Weights of a small image diffusion model: 4.79M parameters, layers 8.
Rows from block 3 of a small image diffusion model, named by matrix and row number. Rows with one number belong to one neuron. Each number is 200 + 30 x the weight over its row's rms, rounded and kept within 0 to 999. All counts start at 0.
Before each neuron's rows are labels from the 100 images, of 14848 (inputs lightly noised), where the neuron reaches its highest value: "top examples" is what is common among them. Only what is clearly more common there than usual is listed. The data: microscope photos of single blood and bone marrow cells.
# fc1: MLP up (model.blocks.3.mlp.fc1.weight, 768x192), inputs 0-95
# fc2: MLP down (model.blocks.3.mlp.fc2.weight, 192x768, transposed), outputs 0-95

top examples: cell type: lymphocyte
fc1.251,202,210,147,172,208,202,190,185,132,217,194,188,220,234,207,197,184,195,180,240,167,222,231,175,182,213,191,172,196,177,177,217,163,191,187,215,174,182,217,157,216,144,207,166,224,162,225,189,204,187,176,224,231,279,150,177,197,187,169,151,267,238,162,246,235,234,178,243,192,152,164,134,243,177,220,281,212,134,161,213,215,148,177,222,219,187,211,197,197,202,206,156,262,94,204,199
fc2.251,216,201,153,252,212,212,235,195,137,208,177,165,238,180,182,208,124,208,150,163,205,220,193,181,200,202,228,183,223,199,211,204,170,168,187,177,187,201,203,202,184,223,223,156,172,237,155,183,188,229,196,192,190,185,200,169,172,178,215,256,191,230,162,189,168,186,180,171,180,188,201,154,254,179,223,93,232,206,212,207,161,156,232,171,244,129,136,205,183,169,154,221,236,222,238,216

top examples: cell type: lymphocyte
fc1.446,156,148,160,170,198,160,184,198,179,271,223,218,217,239,215,139,210,202,182,182,154,189,170,201,195,203,194,194,228,194,164,195,201,222,164,183,236,189,166,175,223,171,161,218,221,178,192,197,166,161,221,160,218,181,203,198,130,177,269,164,203,228,217,208,170,227,217,194,189,153,227,188,166,179,135,193,161,203,236,260,187,170,199,206,226,216,157,228,231,248,224,199,175,222,197,246
fc2.446,240,210,157,179,279,270,220,180,191,204,219,212,224,206,132,183,234,242,185,198,268,167,190,200,188,185,220,174,250,164,206,179,176,211,237,227,247,238,290,175,171,193,222,180,160,206,210,230,187,219,219,201,218,183,215,234,221,188,239,210,216,181,192,217,189,201,203,176,211,205,214,200,162,274,203,207,158,172,211,120,178,216,202,145,230,159,188,196,193,177,124,195,214,195,200,235

top examples: cell type: segmented neutrophil
fc1.529,225,207,166,231,244,176,210,189,167,199,168,189,212,154,212,227,189,225,222,186,212,196,216,198,233,129,207,184,211,217,214,187,219,219,215,200,140,249,166,183,218,205,209,195,152,167,165,233,185,217,204,176,223,211,180,207,194,135,242,236,211,189,147,185,186,217,200,179,153,132,108,205,182,138,208,175,156,190,203,235,188,131,151,193,192,177,182,193,199,190,238,282,158,215,212,241
fc2.529,170,224,206,184,227,216,199,161,220,260,232,186,170,210,168,237,229,175,176,178,211,190,193,210,176,201,212,169,168,207,216,171,168,163,199,183,100,162,248,197,212,226,266,225,200,222,231,218,209,195,241,255,201,213,134,198,158,170,274,214,211,174,205,195,191,161,155,140,199,181,210,226,217,287,187,169,170,207,151,194,223,177,224,230,215,205,199,197,189,184,165,209,189,164,205,232

top examples: cell type: segmented neutrophil
fc1.29,167,190,203,211,206,199,154,190,175,206,220,240,211,208,214,259,190,210,203,209,232,170,196,193,215,156,198,210,213,183,255,246,192,232,204,176,179,174,187,199,239,192,209,222,214,226,176,261,255,233,229,153,153,210,203,216,213,206,240,226,167,177,182,227,165,172,187,254,167,227,257,203,192,201,195,273,229,205,141,166,199,198,200,195,175,136,194,177,218,157,206,159,222,222,180,188
fc2.29,225,224,189,133,195,171,154,163,226,192,117,231,232,189,214,201,212,199,181,223,189,190,223,209,237,204,176,206,195,198,190,184,169,135,180,230,181,201,211,192,205,229,191,190,192,223,131,180,152,250,220,180,186,185,159,169,193,231,222,266,203,185,223,143,235,199,239,219,214,245,226,180,198,205,197,205,236,231,233,200,247,226,198,243,173,219,155,181,174,266,201,174,148,191,169,206

top examples: smear: peripheral blood
fc1.603,183,184,189,199,219,218,248,189,166,190,248,236,219,203,187,207,242,162,176,190,237,203,217,156,168,207,119,254,163,196,259,214,122,215,197,161,161,229,219,197,175,222,211,211,184,140,202,218,246,174,183,198,183,161,197,195,179,213,210,242,208,185,159,234,193,150,165,193,163,162,225,188,221,185,194,192,233,194,207,181,200,200,215,198,276,213,196,206,265,175,238,196,189,241,227,240
fc2.603,155,182,237,178,273,187,201,226,187,223,173,218,193,219,216,206,196,198,188,184,228,188,176,231,206,181,118,226,188,209,222,225,233,191,191,243,186,229,178,237,189,203,238,239,239,219,197,173,186,176,210,223,188,224,219,257,218,227,166,253,186,243,194,112,192,218,178,186,246,133,227,223,221,241,199,210,203,189,176,255,211,168,191,174,247,182,191,205,175,234,149,175,227,204,164,193

top examples: cell type: lymphocyte
fc1.453,167,211,187,183,225,167,185,200,203,234,229,194,216,217,195,153,231,216,170,177,214,246,187,245,206,203,176,209,216,180,201,196,149,266,223,207,198,212,196,242,143,165,201,202,194,204,205,182,188,170,147,133,210,189,200,211,228,221,137,145,179,215,205,238,190,160,175,272,236,186,196,189,207,212,268,167,226,198,195,204,194,184,275,155,191,212,244,216,191,240,176,141,167,280,174,199
fc2.453,257,214,241,189,225,221,175,177,268,173,209,241,230,194,203,163,191,232,199,218,160,203,208,172,194,192,182,209,201,200,204,210,143,238,242,173,204,242,214,213,226,182,231,231,216,233,212,160,172,167,184,176,221,193,184,218,168,148,215,220,197,224,154,195,209,189,212,254,173,216,216,171,137,224,272,213,181,184,235,181,223,265,204,191,197,215,232,229,210,222,204,137,236,237,191,229

top examples: cell type: lymphocyte
fc1.256,189,208,204,195,228,194,223,215,129,189,144,225,197,220,171,262,167,207,227,140,217,242,211,220,165,244,160,195,220,202,258,222,234,262,187,185,192,184,264,184,169,181,189,213,206,175,243,179,182,189,212,197,213,187,204,174,237,179,196,244,173,214,158,179,178,208,178,240,173,224,174,219,165,172,200,140,223,192,198,146,190,184,205,242,206,266,148,190,191,187,171,181,213,196,214,133
fc2.256,246,167,184,201,219,276,204,209,228,178,153,224,168,223,225,221,198,178,196,214,225,206,218,213,244,212,209,192,215,165,186,184,192,172,210,233,230,135,207,219,219,188,243,196,199,207,230,183,177,170,165,200,240,215,196,236,197,292,183,209,243,201,213,273,169,233,158,210,209,227,201,243,202,191,174,204,198,205,251,172,196,159,198,181,227,176,240,255,207,216,220,220,191,163,176,209

top examples: cell type: lymphocyte
fc1.250,193,229,145,205,233,186,208,168,112,204,154,240,224,162,200,90,171,203,240,206,221,202,215,194,228,184,200,204,149,220,249,186,169,245,183,205,269,208,177,168,203,225,246,178,176,171,159,206,217,234,214,183,203,191,190,252,180,173,180,209,203,205,224,227,239,232,201,178,213,236,155,182,203,171,174,165,206,233,188,174,207,185,145,221,165,157,190,216,277,162,230,224,199,186,224,185
fc2.250,220,167,103,188,215,222,251,213,120,189,240,197,179,251,184,228,190,218,229,170,165,219,240,202,210,162,204,173,221,255,214,203,196,185,216,163,236,172,241,182,220,197,201,181,170,221,167,229,191,176,248,163,192,166,190,206,231,216,186,189,222,249,200,144,190,228,226,210,207,198,271,194,218,182,150,184,242,227,209,251,164,200,247,216,199,175,188,216,159,222,155,179,211,216,155,170

top examples: cell type: segmented neutrophil
fc1.719,146,255,208,208,233,100,143,145,239,175,207,219,214,201,197,200,222,171,225,193,171,137,246,219,255,157,181,205,267,198,214,188,201,219,155,175,194,216,183,246,222,183,239,217,222,225,172,228,215,260,245,195,184,257,210,252,219,177,209,262,224,233,223,212,232,196,200,200,171,200,177,221,228,240,211,237,194,193,197,139,223,233,150,209,187,185,225,152,211,189,201,202,223,204,196,218
fc2.719,180,177,203,150,227,263,131,152,180,231,183,209,175,215,204,226,240,215,191,177,216,251,217,213,204,213,243,159,194,209,191,244,189,177,209,203,156,247,197,176,227,217,203,203,228,176,159,220,194,218,179,182,201,226,241,196,201,145,195,205,172,162,154,143,184,236,145,175,190,177,180,175,186,210,239,190,166,189,222,147,166,213,165,168,250,197,151,202,205,241,174,172,169,267,196,212

top examples: smear: peripheral blood
fc1.497,172,205,196,212,192,205,236,213,223,229,202,190,197,218,165,196,186,231,182,145,189,185,163,188,227,238,183,212,173,232,173,201,228,205,234,205,182,224,186,226,253,213,133,175,128,165,185,207,203,197,194,197,235,243,204,188,208,201,217,210,174,288,163,198,174,264,199,207,204,182,187,181,152,230,166,198,224,178,180,198,185,173,159,236,228,122,176,178,171,227,217,241,221,198,133,184
fc2.497,231,250,163,188,180,223,238,212,202,159,224,232,179,192,243,186,190,227,202,157,211,256,197,193,226,140,203,190,197,219,237,182,215,174,170,182,187,152,236,210,163,172,290,145,209,235,180,202,210,185,185,193,237,228,189,232,185,190,178,230,175,272,197,233,167,194,235,215,219,216,185,147,228,165,208,198,178,246,201,210,176,189,163,159,228,253,252,196,203,165,207,209,172,192,185,204

top examples: cell type: lymphocyte
fc1.545,208,215,196,201,252,163,161,186,98,212,110,196,230,180,214,174,197,149,159,191,208,196,231,215,140,183,216,202,208,229,230,213,201,187,217,196,177,222,208,211,156,227,241,211,217,224,213,218,206,221,192,185,184,185,182,266,167,174,229,216,219,210,239,220,231,252,212,200,195,126,194,216,187,199,224,198,169,230,244,168,203,168,226,233,216,163,204,216,214,253,206,184,228,219,222,216
fc2.545,187,139,199,231,240,272,200,202,71,197,321,178,172,202,171,171,231,210,161,162,176,201,218,170,177,209,190,191,218,192,167,177,193,193,154,177,215,164,147,215,208,193,211,208,217,212,268,202,171,186,185,226,221,206,237,218,240,200,195,209,196,195,228,192,212,197,203,209,196,211,183,252,221,206,191,159,155,213,189,223,216,159,169,180,194,228,205,173,157,186,196,239,163,213,198,190

top examples: cell type: eosinophil; smear: peripheral blood
fc1.314,234,225,188,193,252,207,190,204,215,230,229,226,177,175,155,194,226,210,168,252,157,226,179,182,180,212,231,155,201,213,208,218,235,168,239,198,234,147,106,241,210,218,149,198,172,189,179,208,171,219,181,199,222,220,244,181,201,191,222,242,254,184,179,167,164,224,233,180,135,124,195,221,215,255,176,228,215,162,164,198,241,184,181,233,165,267,226,186,189,196,205,173,194,122,245,242
fc2.314,300,165,139,187,153,193,156,208,219,218,206,175,199,172,241,211,263,212,191,188,222,177,182,225,168,201,211,199,230,213,205,182,179,171,166,195,222,176,195,215,227,188,201,176,192,167,234,236,213,206,171,204,214,155,272,207,235,157,229,213,217,171,181,252,216,215,194,232,208,234,191,158,205,165,232,211,189,200,284,166,118,215,240,209,233,148,216,215,239,223,265,231,187,171,220,209

top examples: cell type: eosinophil
fc1.583,165,229,190,165,175,233,273,187,172,188,209,215,221,148,186,179,193,155,200,212,170,208,220,201,156,209,159,214,225,236,228,222,189,181,214,256,216,186,159,177,183,164,215,213,235,193,206,191,250,170,200,185,206,208,187,134,227,125,193,199,185,208,209,209,208,103,236,196,201,248,189,223,176,141,174,166,254,187,147,271,195,234,207,155,163,247,193,198,211,176,277,186,252,209,149,207
fc2.583,155,176,179,181,220,202,212,243,190,239,234,230,209,161,179,182,191,148,166,228,217,185,186,190,227,246,219,189,198,213,195,171,197,196,227,177,208,244,271,157,186,222,152,220,208,196,186,169,188,187,229,190,231,225,171,191,181,203,240,263,225,251,214,154,206,158,168,177,167,200,210,180,201,174,185,260,240,189,196,136,201,216,199,228,152,195,219,186,240,248,135,202,191,187,178,157

top examples: cell type: eosinophil; smear: peripheral blood
fc1.259,204,233,230,203,217,158,231,213,203,214,252,196,223,215,170,211,190,191,183,187,164,232,185,173,202,236,200,169,245,177,196,202,199,145,216,204,200,143,167,200,200,175,183,204,233,163,146,193,237,189,161,193,219,200,257,103,175,172,235,192,212,179,201,242,152,213,206,207,143,179,248,248,156,215,187,251,238,171,137,189,183,173,160,244,229,260,205,200,168,244,238,181,187,220,151,193
fc2.259,262,186,210,213,161,190,138,194,226,249,206,188,192,201,165,198,180,236,185,179,226,204,224,213,206,175,215,184,197,211,223,197,181,232,199,173,211,180,135,193,217,234,182,176,159,196,192,187,138,187,243,161,185,193,214,208,200,226,162,232,197,155,213,145,173,236,240,194,191,213,158,210,176,162,217,195,232,215,262,220,183,210,206,185,210,204,182,182,177,217,215,215,203,177,207,149

top examples: cell type: eosinophil; smear: peripheral blood
fc1.79,114,219,186,211,190,192,204,205,198,182,179,208,166,217,258,215,161,203,214,203,201,188,178,199,267,200,190,193,243,226,169,207,194,215,210,202,217,147,158,206,179,167,154,196,225,288,188,184,208,226,185,193,211,147,226,209,218,209,240,173,201,185,233,181,228,220,153,158,220,193,263,215,199,189,218,261,200,193,175,191,165,233,249,216,220,228,162,243,202,160,196,233,156,231,230,207
fc2.79,185,183,198,185,217,213,211,162,202,222,231,194,171,207,228,161,190,246,175,249,147,173,206,189,160,250,220,178,248,162,191,209,178,201,186,199,214,222,205,211,194,187,238,184,189,262,202,150,233,201,193,244,214,237,168,180,250,162,248,135,243,193,177,209,310,206,178,180,231,195,220,217,167,188,206,123,180,203,194,201,154,183,259,181,200,182,159,186,189,182,198,175,249,185,234,193