config = dict(
    dataset='microscope photos of single blood and bone marrow cells',
    train_examples=194171,
    image_size=48,
    horizontal_flip=False,
    head_dim=48,
    inner_norm=False,
    patch_size=[4, 4],
    width=192,
    positions='rope',
    precondition_frequency=32,
    epochs=30.1,
    final_lr_fraction=0.01,
    warmup_steps=1520,
    weight_decay=0.2,
    adamw_weight_decay_other_params=0.01,
)
Rows from block 3 of a small image diffusion model, named by matrix and row number. Rows with one number belong to one neuron. Each number is 128 + 24 x the weight over its row's rms, rounded and kept within 0 to 255. All counts start at 0.
After each neuron's rows are labels from the 100 images, of 14848 (inputs lightly noised), where the neuron reaches its highest value: "strongest on" is what is common among them. Only what is clearly more common there than usual is listed. The data: microscope photos of single blood and bone marrow cells.
# fc1: MLP up (model.blocks.3.mlp.fc1.weight, 768x192), inputs 0-95
# fc2: MLP down (model.blocks.3.mlp.fc2.weight, 192x768, transposed), outputs 0-95

fc1.204 [164  98 138  96 134 134 110 108 131  89 171 170 114 167 166 143 117 139 144 106 151 119 136 127 104  83 116  90 110 129 104 141 120 105 105 137 132 178 117 100 125 121 140 128 142 117 112 108 152 127 114 114 157 129  87 158  74  82 115 129 126  91 120 103 100 110 119 156 134 141  80 167 137 138  93 129  95 100 119 156 119 144 177  96 134 191 170 133 167 114 143 143 133 115 149  93]
fc2.204 [ 97 128 139 115 121 117 134 117 152 136  87 195 112 130  98 138  89 109 163 109  93 142 108 112 136 142 117  92 116 132 121 144 174 126 141 133 128  95 148 133 127 149 126  94  77 133 110 100  72 102 129  99 123 124 131 102 151  77 132 134 141  87 162 144 127 145 164 143  97 124 145 166 101 100  85 121 115 111 111  98 172 146 116 129 138 100 148 132 101 139 132 163 151 121 140  97]
strongest on: cell type: segmented neutrophil; smear: peripheral blood

fc1.504 [104 111 139 109 150 184 147 140 107 106  75 138 132 101  97 128 152 118 143 131  98  84 123  86 147 128 143 115 146 161 119 115 139 129 129 140  81 138 118 119 111 123 104 164 126 190 105 137  84 107 175 121 132 123 115 145 130 118 143  98 133 189  92 103 118 111 142 115 109 100  95 152  94 104 145 161 122 157 159  99 181  63 113 128 133 154  87  76 156 123 106 126 117 110 150  69]
fc2.504 [154 106 168 145 137  89 157 146 117 145  94 117 152 120  77 123 155 119 107 140 122 126 110 121 104 138 113 111 129 122 122 134 155 153 134 143  98 131 107 176 108 123 160 132 172 118  89 149 168 153 139 132 140 124  87 117 153 102 159 136 117 165  93  95 143  95  98 133 130 108 130 145 116 125 113  93  89 129 107 199  63 109 146 125 179 147 123 138 111 124 140 134 134 138 156 110]
strongest on: cell type: artefact

fc1.408 [149 116 136 116 129 176  61 113 145 120 164  91 141 134 118 129 125 136 128 181  93 135 151 105 139 123 135 133  99 149 146 127 171 128 128 123 142 123 157 145 120 133 125 121 112 126 144 125 116 111 123  83 155 120 179 149 108  98 129 177 123 111 159 160 140 137 121 129 122 132  91 127 121  86 169 142 103 143 121 100 118  87 118 127 123 137 118 108 115 180  65 110 122 105 153 115]
fc2.408 [100  74 120 103 147 140  74 135 173 148 117 132 159 123 118 143 135  75 105 121 142 134 132 146 130 145 168 123 128 109 151 129 151 113 114 101 145 155 156 130 138 145 122 142 167 132 161 144 135 123 122  87 110 142 133 138 129 159  99 140 103 142 133 135 186 104 113 140 124 163 103 137 148 114 172 182 106 168 109 142 175 126 133 132 131 127 138 127 103 155 150 128 136 137 184 102]
strongest on: cell type: erythroblast

fc1.564 [132 149 152 114 161 132  99 153 130  86 113 152 156 130 108 168 136 161 119 142 142 140 153 150 134 149 125 129 150 153 136 139 130 159 113 189 137 125 105 148 101 157 124 173 111 132 103 131  91 118 111 131 145 128  88 128 148 133 127 120 122  92 139  99 141 129 171 145 150 157 136 107  96 148 133 129 161  46 117  84 149 156 105 152 133 120  97  84 147 145 107 115 131 132 125 132]
fc2.564 [104 205 149 174  47 126 133 144  84 121 115  99  92 128 210 132 124 135 196 171 125 125 127 133 134 143 147  78 128 114 135 127 129 132 125 106 150  98  90 130 127 134 112 123  96 153 128 129 157 129  80 120 143 127 159 162 146 120 105 148 116  65 123 112 172 132 102 144 126 137 103 141 162 120  97 138 174 132 120  76 136 121 111 110 123 129 130 131 105 139 139 128 118 135 123 146]
strongest on: cell type: promyelocyte

fc1.409 [135 135  83 116 114 153 154 163  88  82 155 165 142 122 173 144 140 151 116 142 141  84 137 137 142 153 129 115 115 144 147 134 152 148 133 134 133  94 148  99 130 130 165 133  95 126 162 135 118 103 133 127 138 156  80 131 189 115 130 159 112 166 143 123 125 115 136 157 126 120 122 166 199 142 155 119 115  78 141 158 130 165 157 128 103 122 154 179 176 136 108 120 169 144 106 159]
fc2.409 [ 76 106 127  69  95 110 177 160 120 148 108  95 127 133 108  89 100 151 158 118 162 143 111 130 128 160 139 129 124 128  95 137 140 134 141 147 135 119 156 107 124 134 106 127 117 135 130 108 134 133 149 154 134 122  86 119 113 105 157 147 154 141 141 114 143  98 151  91 147 105 172 183 159 101 139 160 117 128 137 143 157 134 115 124  91 114 124 138 124  88 111 129 107 101 153 129]
strongest on: cell type: segmented neutrophil; smear: peripheral blood

fc1.44 [112 134  95 145 126 114  90  92 170 127 140 157 158 142 128 127 139 162 123  94 118 131 141 144 142 147 125 153  93 107 107  99 118 140 125 108 151 131 152 139 111 144 150 138  93 175 188 127 141 138 177 146 120 117 128 131 133 159 133 147 115 159 128 108 138 159 113 179 122  96 137 117 175  84 169  94 155 153 130 131 142 125 149 114 131  87 163 120 114 183 140 101 110 101 167 196]
fc2.44 [146 142  96 160 108 105 134 165 140 110 125 137 180 105 130 147 139 129 161 123 134 162 126 156 125 131 137 132 105 112 149 140 128 135 126 120 134 106 126 124 100 149 145 166 168 140 171 144  98 136 180 101 111 101 110 139 162 134 148 156 107 134 147 154 118  94 149 122 136  92 115 117 156 165 121 171 132 106 124 140 138 149 146 175 105 150 136 135 107  85 117 129 166  75 156 159]
strongest on: cell type: erythroblast

fc1.119 [102 143 128 158 140 130 129 125 100 131 165  92 108 126 136 150 193 144 169 158 158 124 150 117 131 118 113 121 110 134 146 136 120 138 105 146 126 135 116 153 105 150 122 140 116 122 116 157 105 150 159 155 101 135 107 120 107 183 137 173 151 120 167 134 101 129 128 109 148 124 127 174 129 102 127 109 117 122 147 138 152 144 119 171 110 122 106 150  94 129 104 106 117 158 139 140]
fc2.119 [148 119 145 111 140 121 157 117  91 137 140  68 121 128 150  93 121 176 128 155 164 147 128 115 158  83 126 110 128 106 149 143 115 152 105 128 134 131 113 150 108 115 136 137 154 160  81 107 137 109 153 112 123 138  96 127 168 137 160 124 155 103 135  97 117  96 150 137 152 119  88 184 146 141  69 172  82 111 106 107  98 149 119 114 111 110 138 161 141 150 161 124 124 127 128 123]
strongest on: smear: peripheral blood; cell type: segmented neutrophil

fc1.550 [116 148 141 120 147 115 105 140 116 106 143 149 116 115 139 111 158 157 144 119 116  98  95 124 131 113 151 109 129  77 117 103 125  92 146 133 143 122 145 156 124 168 135 136 124  89 133  87 104 135 148 147 153 119 154 138 150 131 109 158 170 147 104 167 105 150 105 127 158 159 127 156 208 139  96 119  70  86 148 109 122 167 145 116 138 178 150 138 126 126 117 141 143 114 116 150]
fc2.550 [113 115 120  81 131 108 158 133 148 132 137 141  89 106 143 100 142 106 140 108 138 119 124 116 148 118 122 103 102 132 142 140 131  85  94 151 127 135 107 124 125  78 137 103 114 135 114  79 150  91 175  93 137 112 154 127 123 104 162 129 104 133 125 100 126 148 131 145 174 128 108 127 149 130  69 160 136 104 102 124 158 138 135 146 151 104 160 163 142 147 121 119 159 125 106 126]
strongest on: cell type: segmented neutrophil

fc1.80 [127  86 133  92 126 110 111 140 137 147 111 159 112 193 157 174 167 189 112 155 176 144 149 124 110 177 143 139 136 123 177 138 159 159 130 141  96 143 155 130 134 134 128 151 165  96 144 108 143  94 123 112 144 125  90 127 163 125 140 174 111 129 103 160 131 111 140 145 145 139  80 124 135 150 107  89 166  64 123 138 143 158 140 140 121 139 135 127  99 143 120 111 176  95 128 117]
fc2.80 [150 135 129 125 123 158 144 166 121 135 114 131 130 115 138 104 151 129 102  75 195 134 110 134 124 103 136 133 115 112 151 129 132 133 151 139 140 114 163 134 131 132 146 108 148 122 112 134 129 119 139 106 134 133 134 150 137 110 152 149 118 107 138 141  59 167 121 131 160 128 123 121 151 148 126 144 151 126 153  97 142 135  99 122 122 140 182 113 124  94 118 140 139 128 126 140]
strongest on: smear: peripheral blood; cell type: artefact

fc1.664 [154 111 149 132 140 114 154 109 132 121 142 108 165 115 107 152 119 111 131 107  99 138 148 141 134 118 173 147 120 115 129  98 128 161 141 124 139 119 135 144 152 155 151 160 106 120 159 113 104 118 154 140 103 137 146 127 145 131 122 143  76 123 130 123 169  97 138 109 143 183 106 144 123 128 142 101 175  89 122 140 224 131 117  80 123  84 156 122 138 154 125 118 130 164 156 113]
fc2.664 [149 136 187 144 188 122 130 111 156 145 117 102 112 139 102 122 148 141 109 120 146 131 125 140 120 121 173 109 120 122 130 153 105 125  99 146 142 144  93 130 128 106 129  88 173 136 144 153 124 123 143 145 118 134 174 150 147 118 136  93 127  83 109 160 149 153 169 109 140 120 141 156 148 131  47 137 134 127 128 147 119 117 152 137 153 107 125 154 108 118 147 128 136 113 156 134]
strongest on: cell type: artefact

fc1.412 [137 139 103 118 135 127 134 143 206 125 173 131 139  95 125 162 135 125 116 147 123 166 131 114 137 128 106 135 130 143 136 159 156 138  63 120 124 147  76 118 148 113  95 162 110 124 162 123 120 108  62  95 146 136 137 176 130 156  99 153  79 128 145 167 155 128 130 132 156 114 168 157 138 125 121 138 155 101 137 166  94 120 103 107 111 147 111 155 118 141 136 162 107 166 140 191]
fc2.412 [114  78 126 108 121 108 166 117 217 146  77 128 116 125 143 134 140 134 126 145 148 103 153 127 123 134 143 116 121 108  74 110 136 132 136 123 157  86 195 118 146 138 116 174 123 154 148 134 186 118  72 146 144 124 158 126  95 153 151 142 139 138 109  99 103 131  94 108 142 126 144 145 134 132 111 141 151 142 130  91 162 121 154 146 108  87 129 147 123 101 134 141 141 145 137 155]
strongest on: cell type: lymphocyte

fc1.587 [140 109 118 129 147  89  91 116 147 126  96 133 116 118 100 140 159 162 128 138 169 156 155  92 118 126 206 152  91 151 129 144 118 107 134 130 148 113 153 170 160 144 143 116 141 149 119 126 150 149 141 153 114 140 148 132 126 106 133 146 109 161 103  92 143 134 141 133 117 114 161 100 124 173  98 140 193 116 134 115 209 130 156 118 128 128 132 111 137 147 149 130 131 144 126  95]
fc2.587 [157 155 119 167 114 163 130 123 106 148 147 115 119  80  98 154 196 160 156 123 129 112 127 111 140 143 115 156 110 118 110 146 142 133 139 142 131 149 113 167 132 154 109 127 122 131 143 142  55 123 111 125 138 117 134  89 129 111 177 127 143 174 122 188 135 142 137 129 129 174  96 131 133  73 116  89 122  96 127 100  67 115 132  80 129 137 123 135 128  91  89 165 132 121  84 107]
strongest on: cell type: artefact

fc1.35 [142 114 115 124  93 103 163 156 111  71 176 109 124 104 129 127 151 105 134 135 135 173 114 137 117 106 152 152 122 107  87 169 145 122 115 111  90 168 145 138 114 134 139 161 127 147  95 133 152 133 131 116 100 127 114 143 137 113 181 106 132 127 128 151 114 140 139 124 121 126 140 100 187 123 164 155 119 120 136 175 119 127 125 119 125 142 128 145 149  93 113 109 149 156 151 129]
fc2.35 [146 145 108 145  67 112 143 147  88 162  95 136  90 134 152 114 115 126 173 149 104 133 140 133 140 130 144  98 122 117 135 131 136 127 144 142 144 103 134 135 137 117 105 175 122 128  87 125 165 129 110 128 159 114  86 135 141 122 127 116 131 129 142  70 117 138 116 136 157 134 139 104 199 146 121 155 155 145  94  88 117 142 119 169 136 121 130 112 123 118 117 121 142 127 158 146]
strongest on: cell type: lymphocyte

fc1.530 [108 123 140 108 124 115 100  93 133 156 126 128 132 126 138 193 111 133  68 139 138 123 150  88  99  81 144 137 174 149 122 154 156 122 101 149 132 115 118 140 198  76 139 122 140 123 100 117 148 178 145 165 156 137 131 106 126 158 118  98 113 128 167 132 128 123 140 124 158 137 151 123 122 110 124 121 124 130 102 138 116 117  78 105 131 151  95 118 145  92 137 167 174 116 106 107]
fc2.530 [125 114 131 121 121 137 106 126 131 127 142 124 106 134 106  66 138 168 152 138 129 129 138 176 175 162 171 138 154 165 139 130 115  98 125  80 128 107 145 141 170 113  92 112  76 143 102 110 108 156 126 147 129 131 150 112 104 121 108 145 139 129 124 121 147 158  89 108 114 158 113 111 135 127 132  99 148 145 154 106 145 130 117 129 146 106 171 134 113 125 122 203 156  89 136 112]
strongest on: cell type: artefact

fc1.235 [106  85 162 155  66 152 123 108 146 174 121 143 120 155 153 122 189  79 139 143 108 150 164  92 128 115 145 156 116 130 154 126 113 141 128 131  97 141 149 124  96 103 110 155 132 120 109 124 157 122 122 141 179 134 112  99 120 146 125 130  94 151  99 118 155 138 157 145 119 158 100 146 149 131  90 145 147 139 126 120 136 129  92 124 136 116  94 131 147 135  87 151 150 165 110 102]
fc2.235 [134 129 169 148 117 149 127 101 112  95 119 130 111 158  96 155 140 144 113 148 165 152 118 152 116 120 154 168 105 161 144 119 154 136 137 110  92 188 101 156 150 126 153 179 124 123 103 146 107 169  85 137 122 130 107 150 166 101 107  93 102 161 105 174 150 146 132 154 166 159 164 130 188 136 115  98 141 142 126 115 135 126 139 112 133 136 138  97 160 138 169 125 125 123 110 106]
strongest on: smear: peripheral blood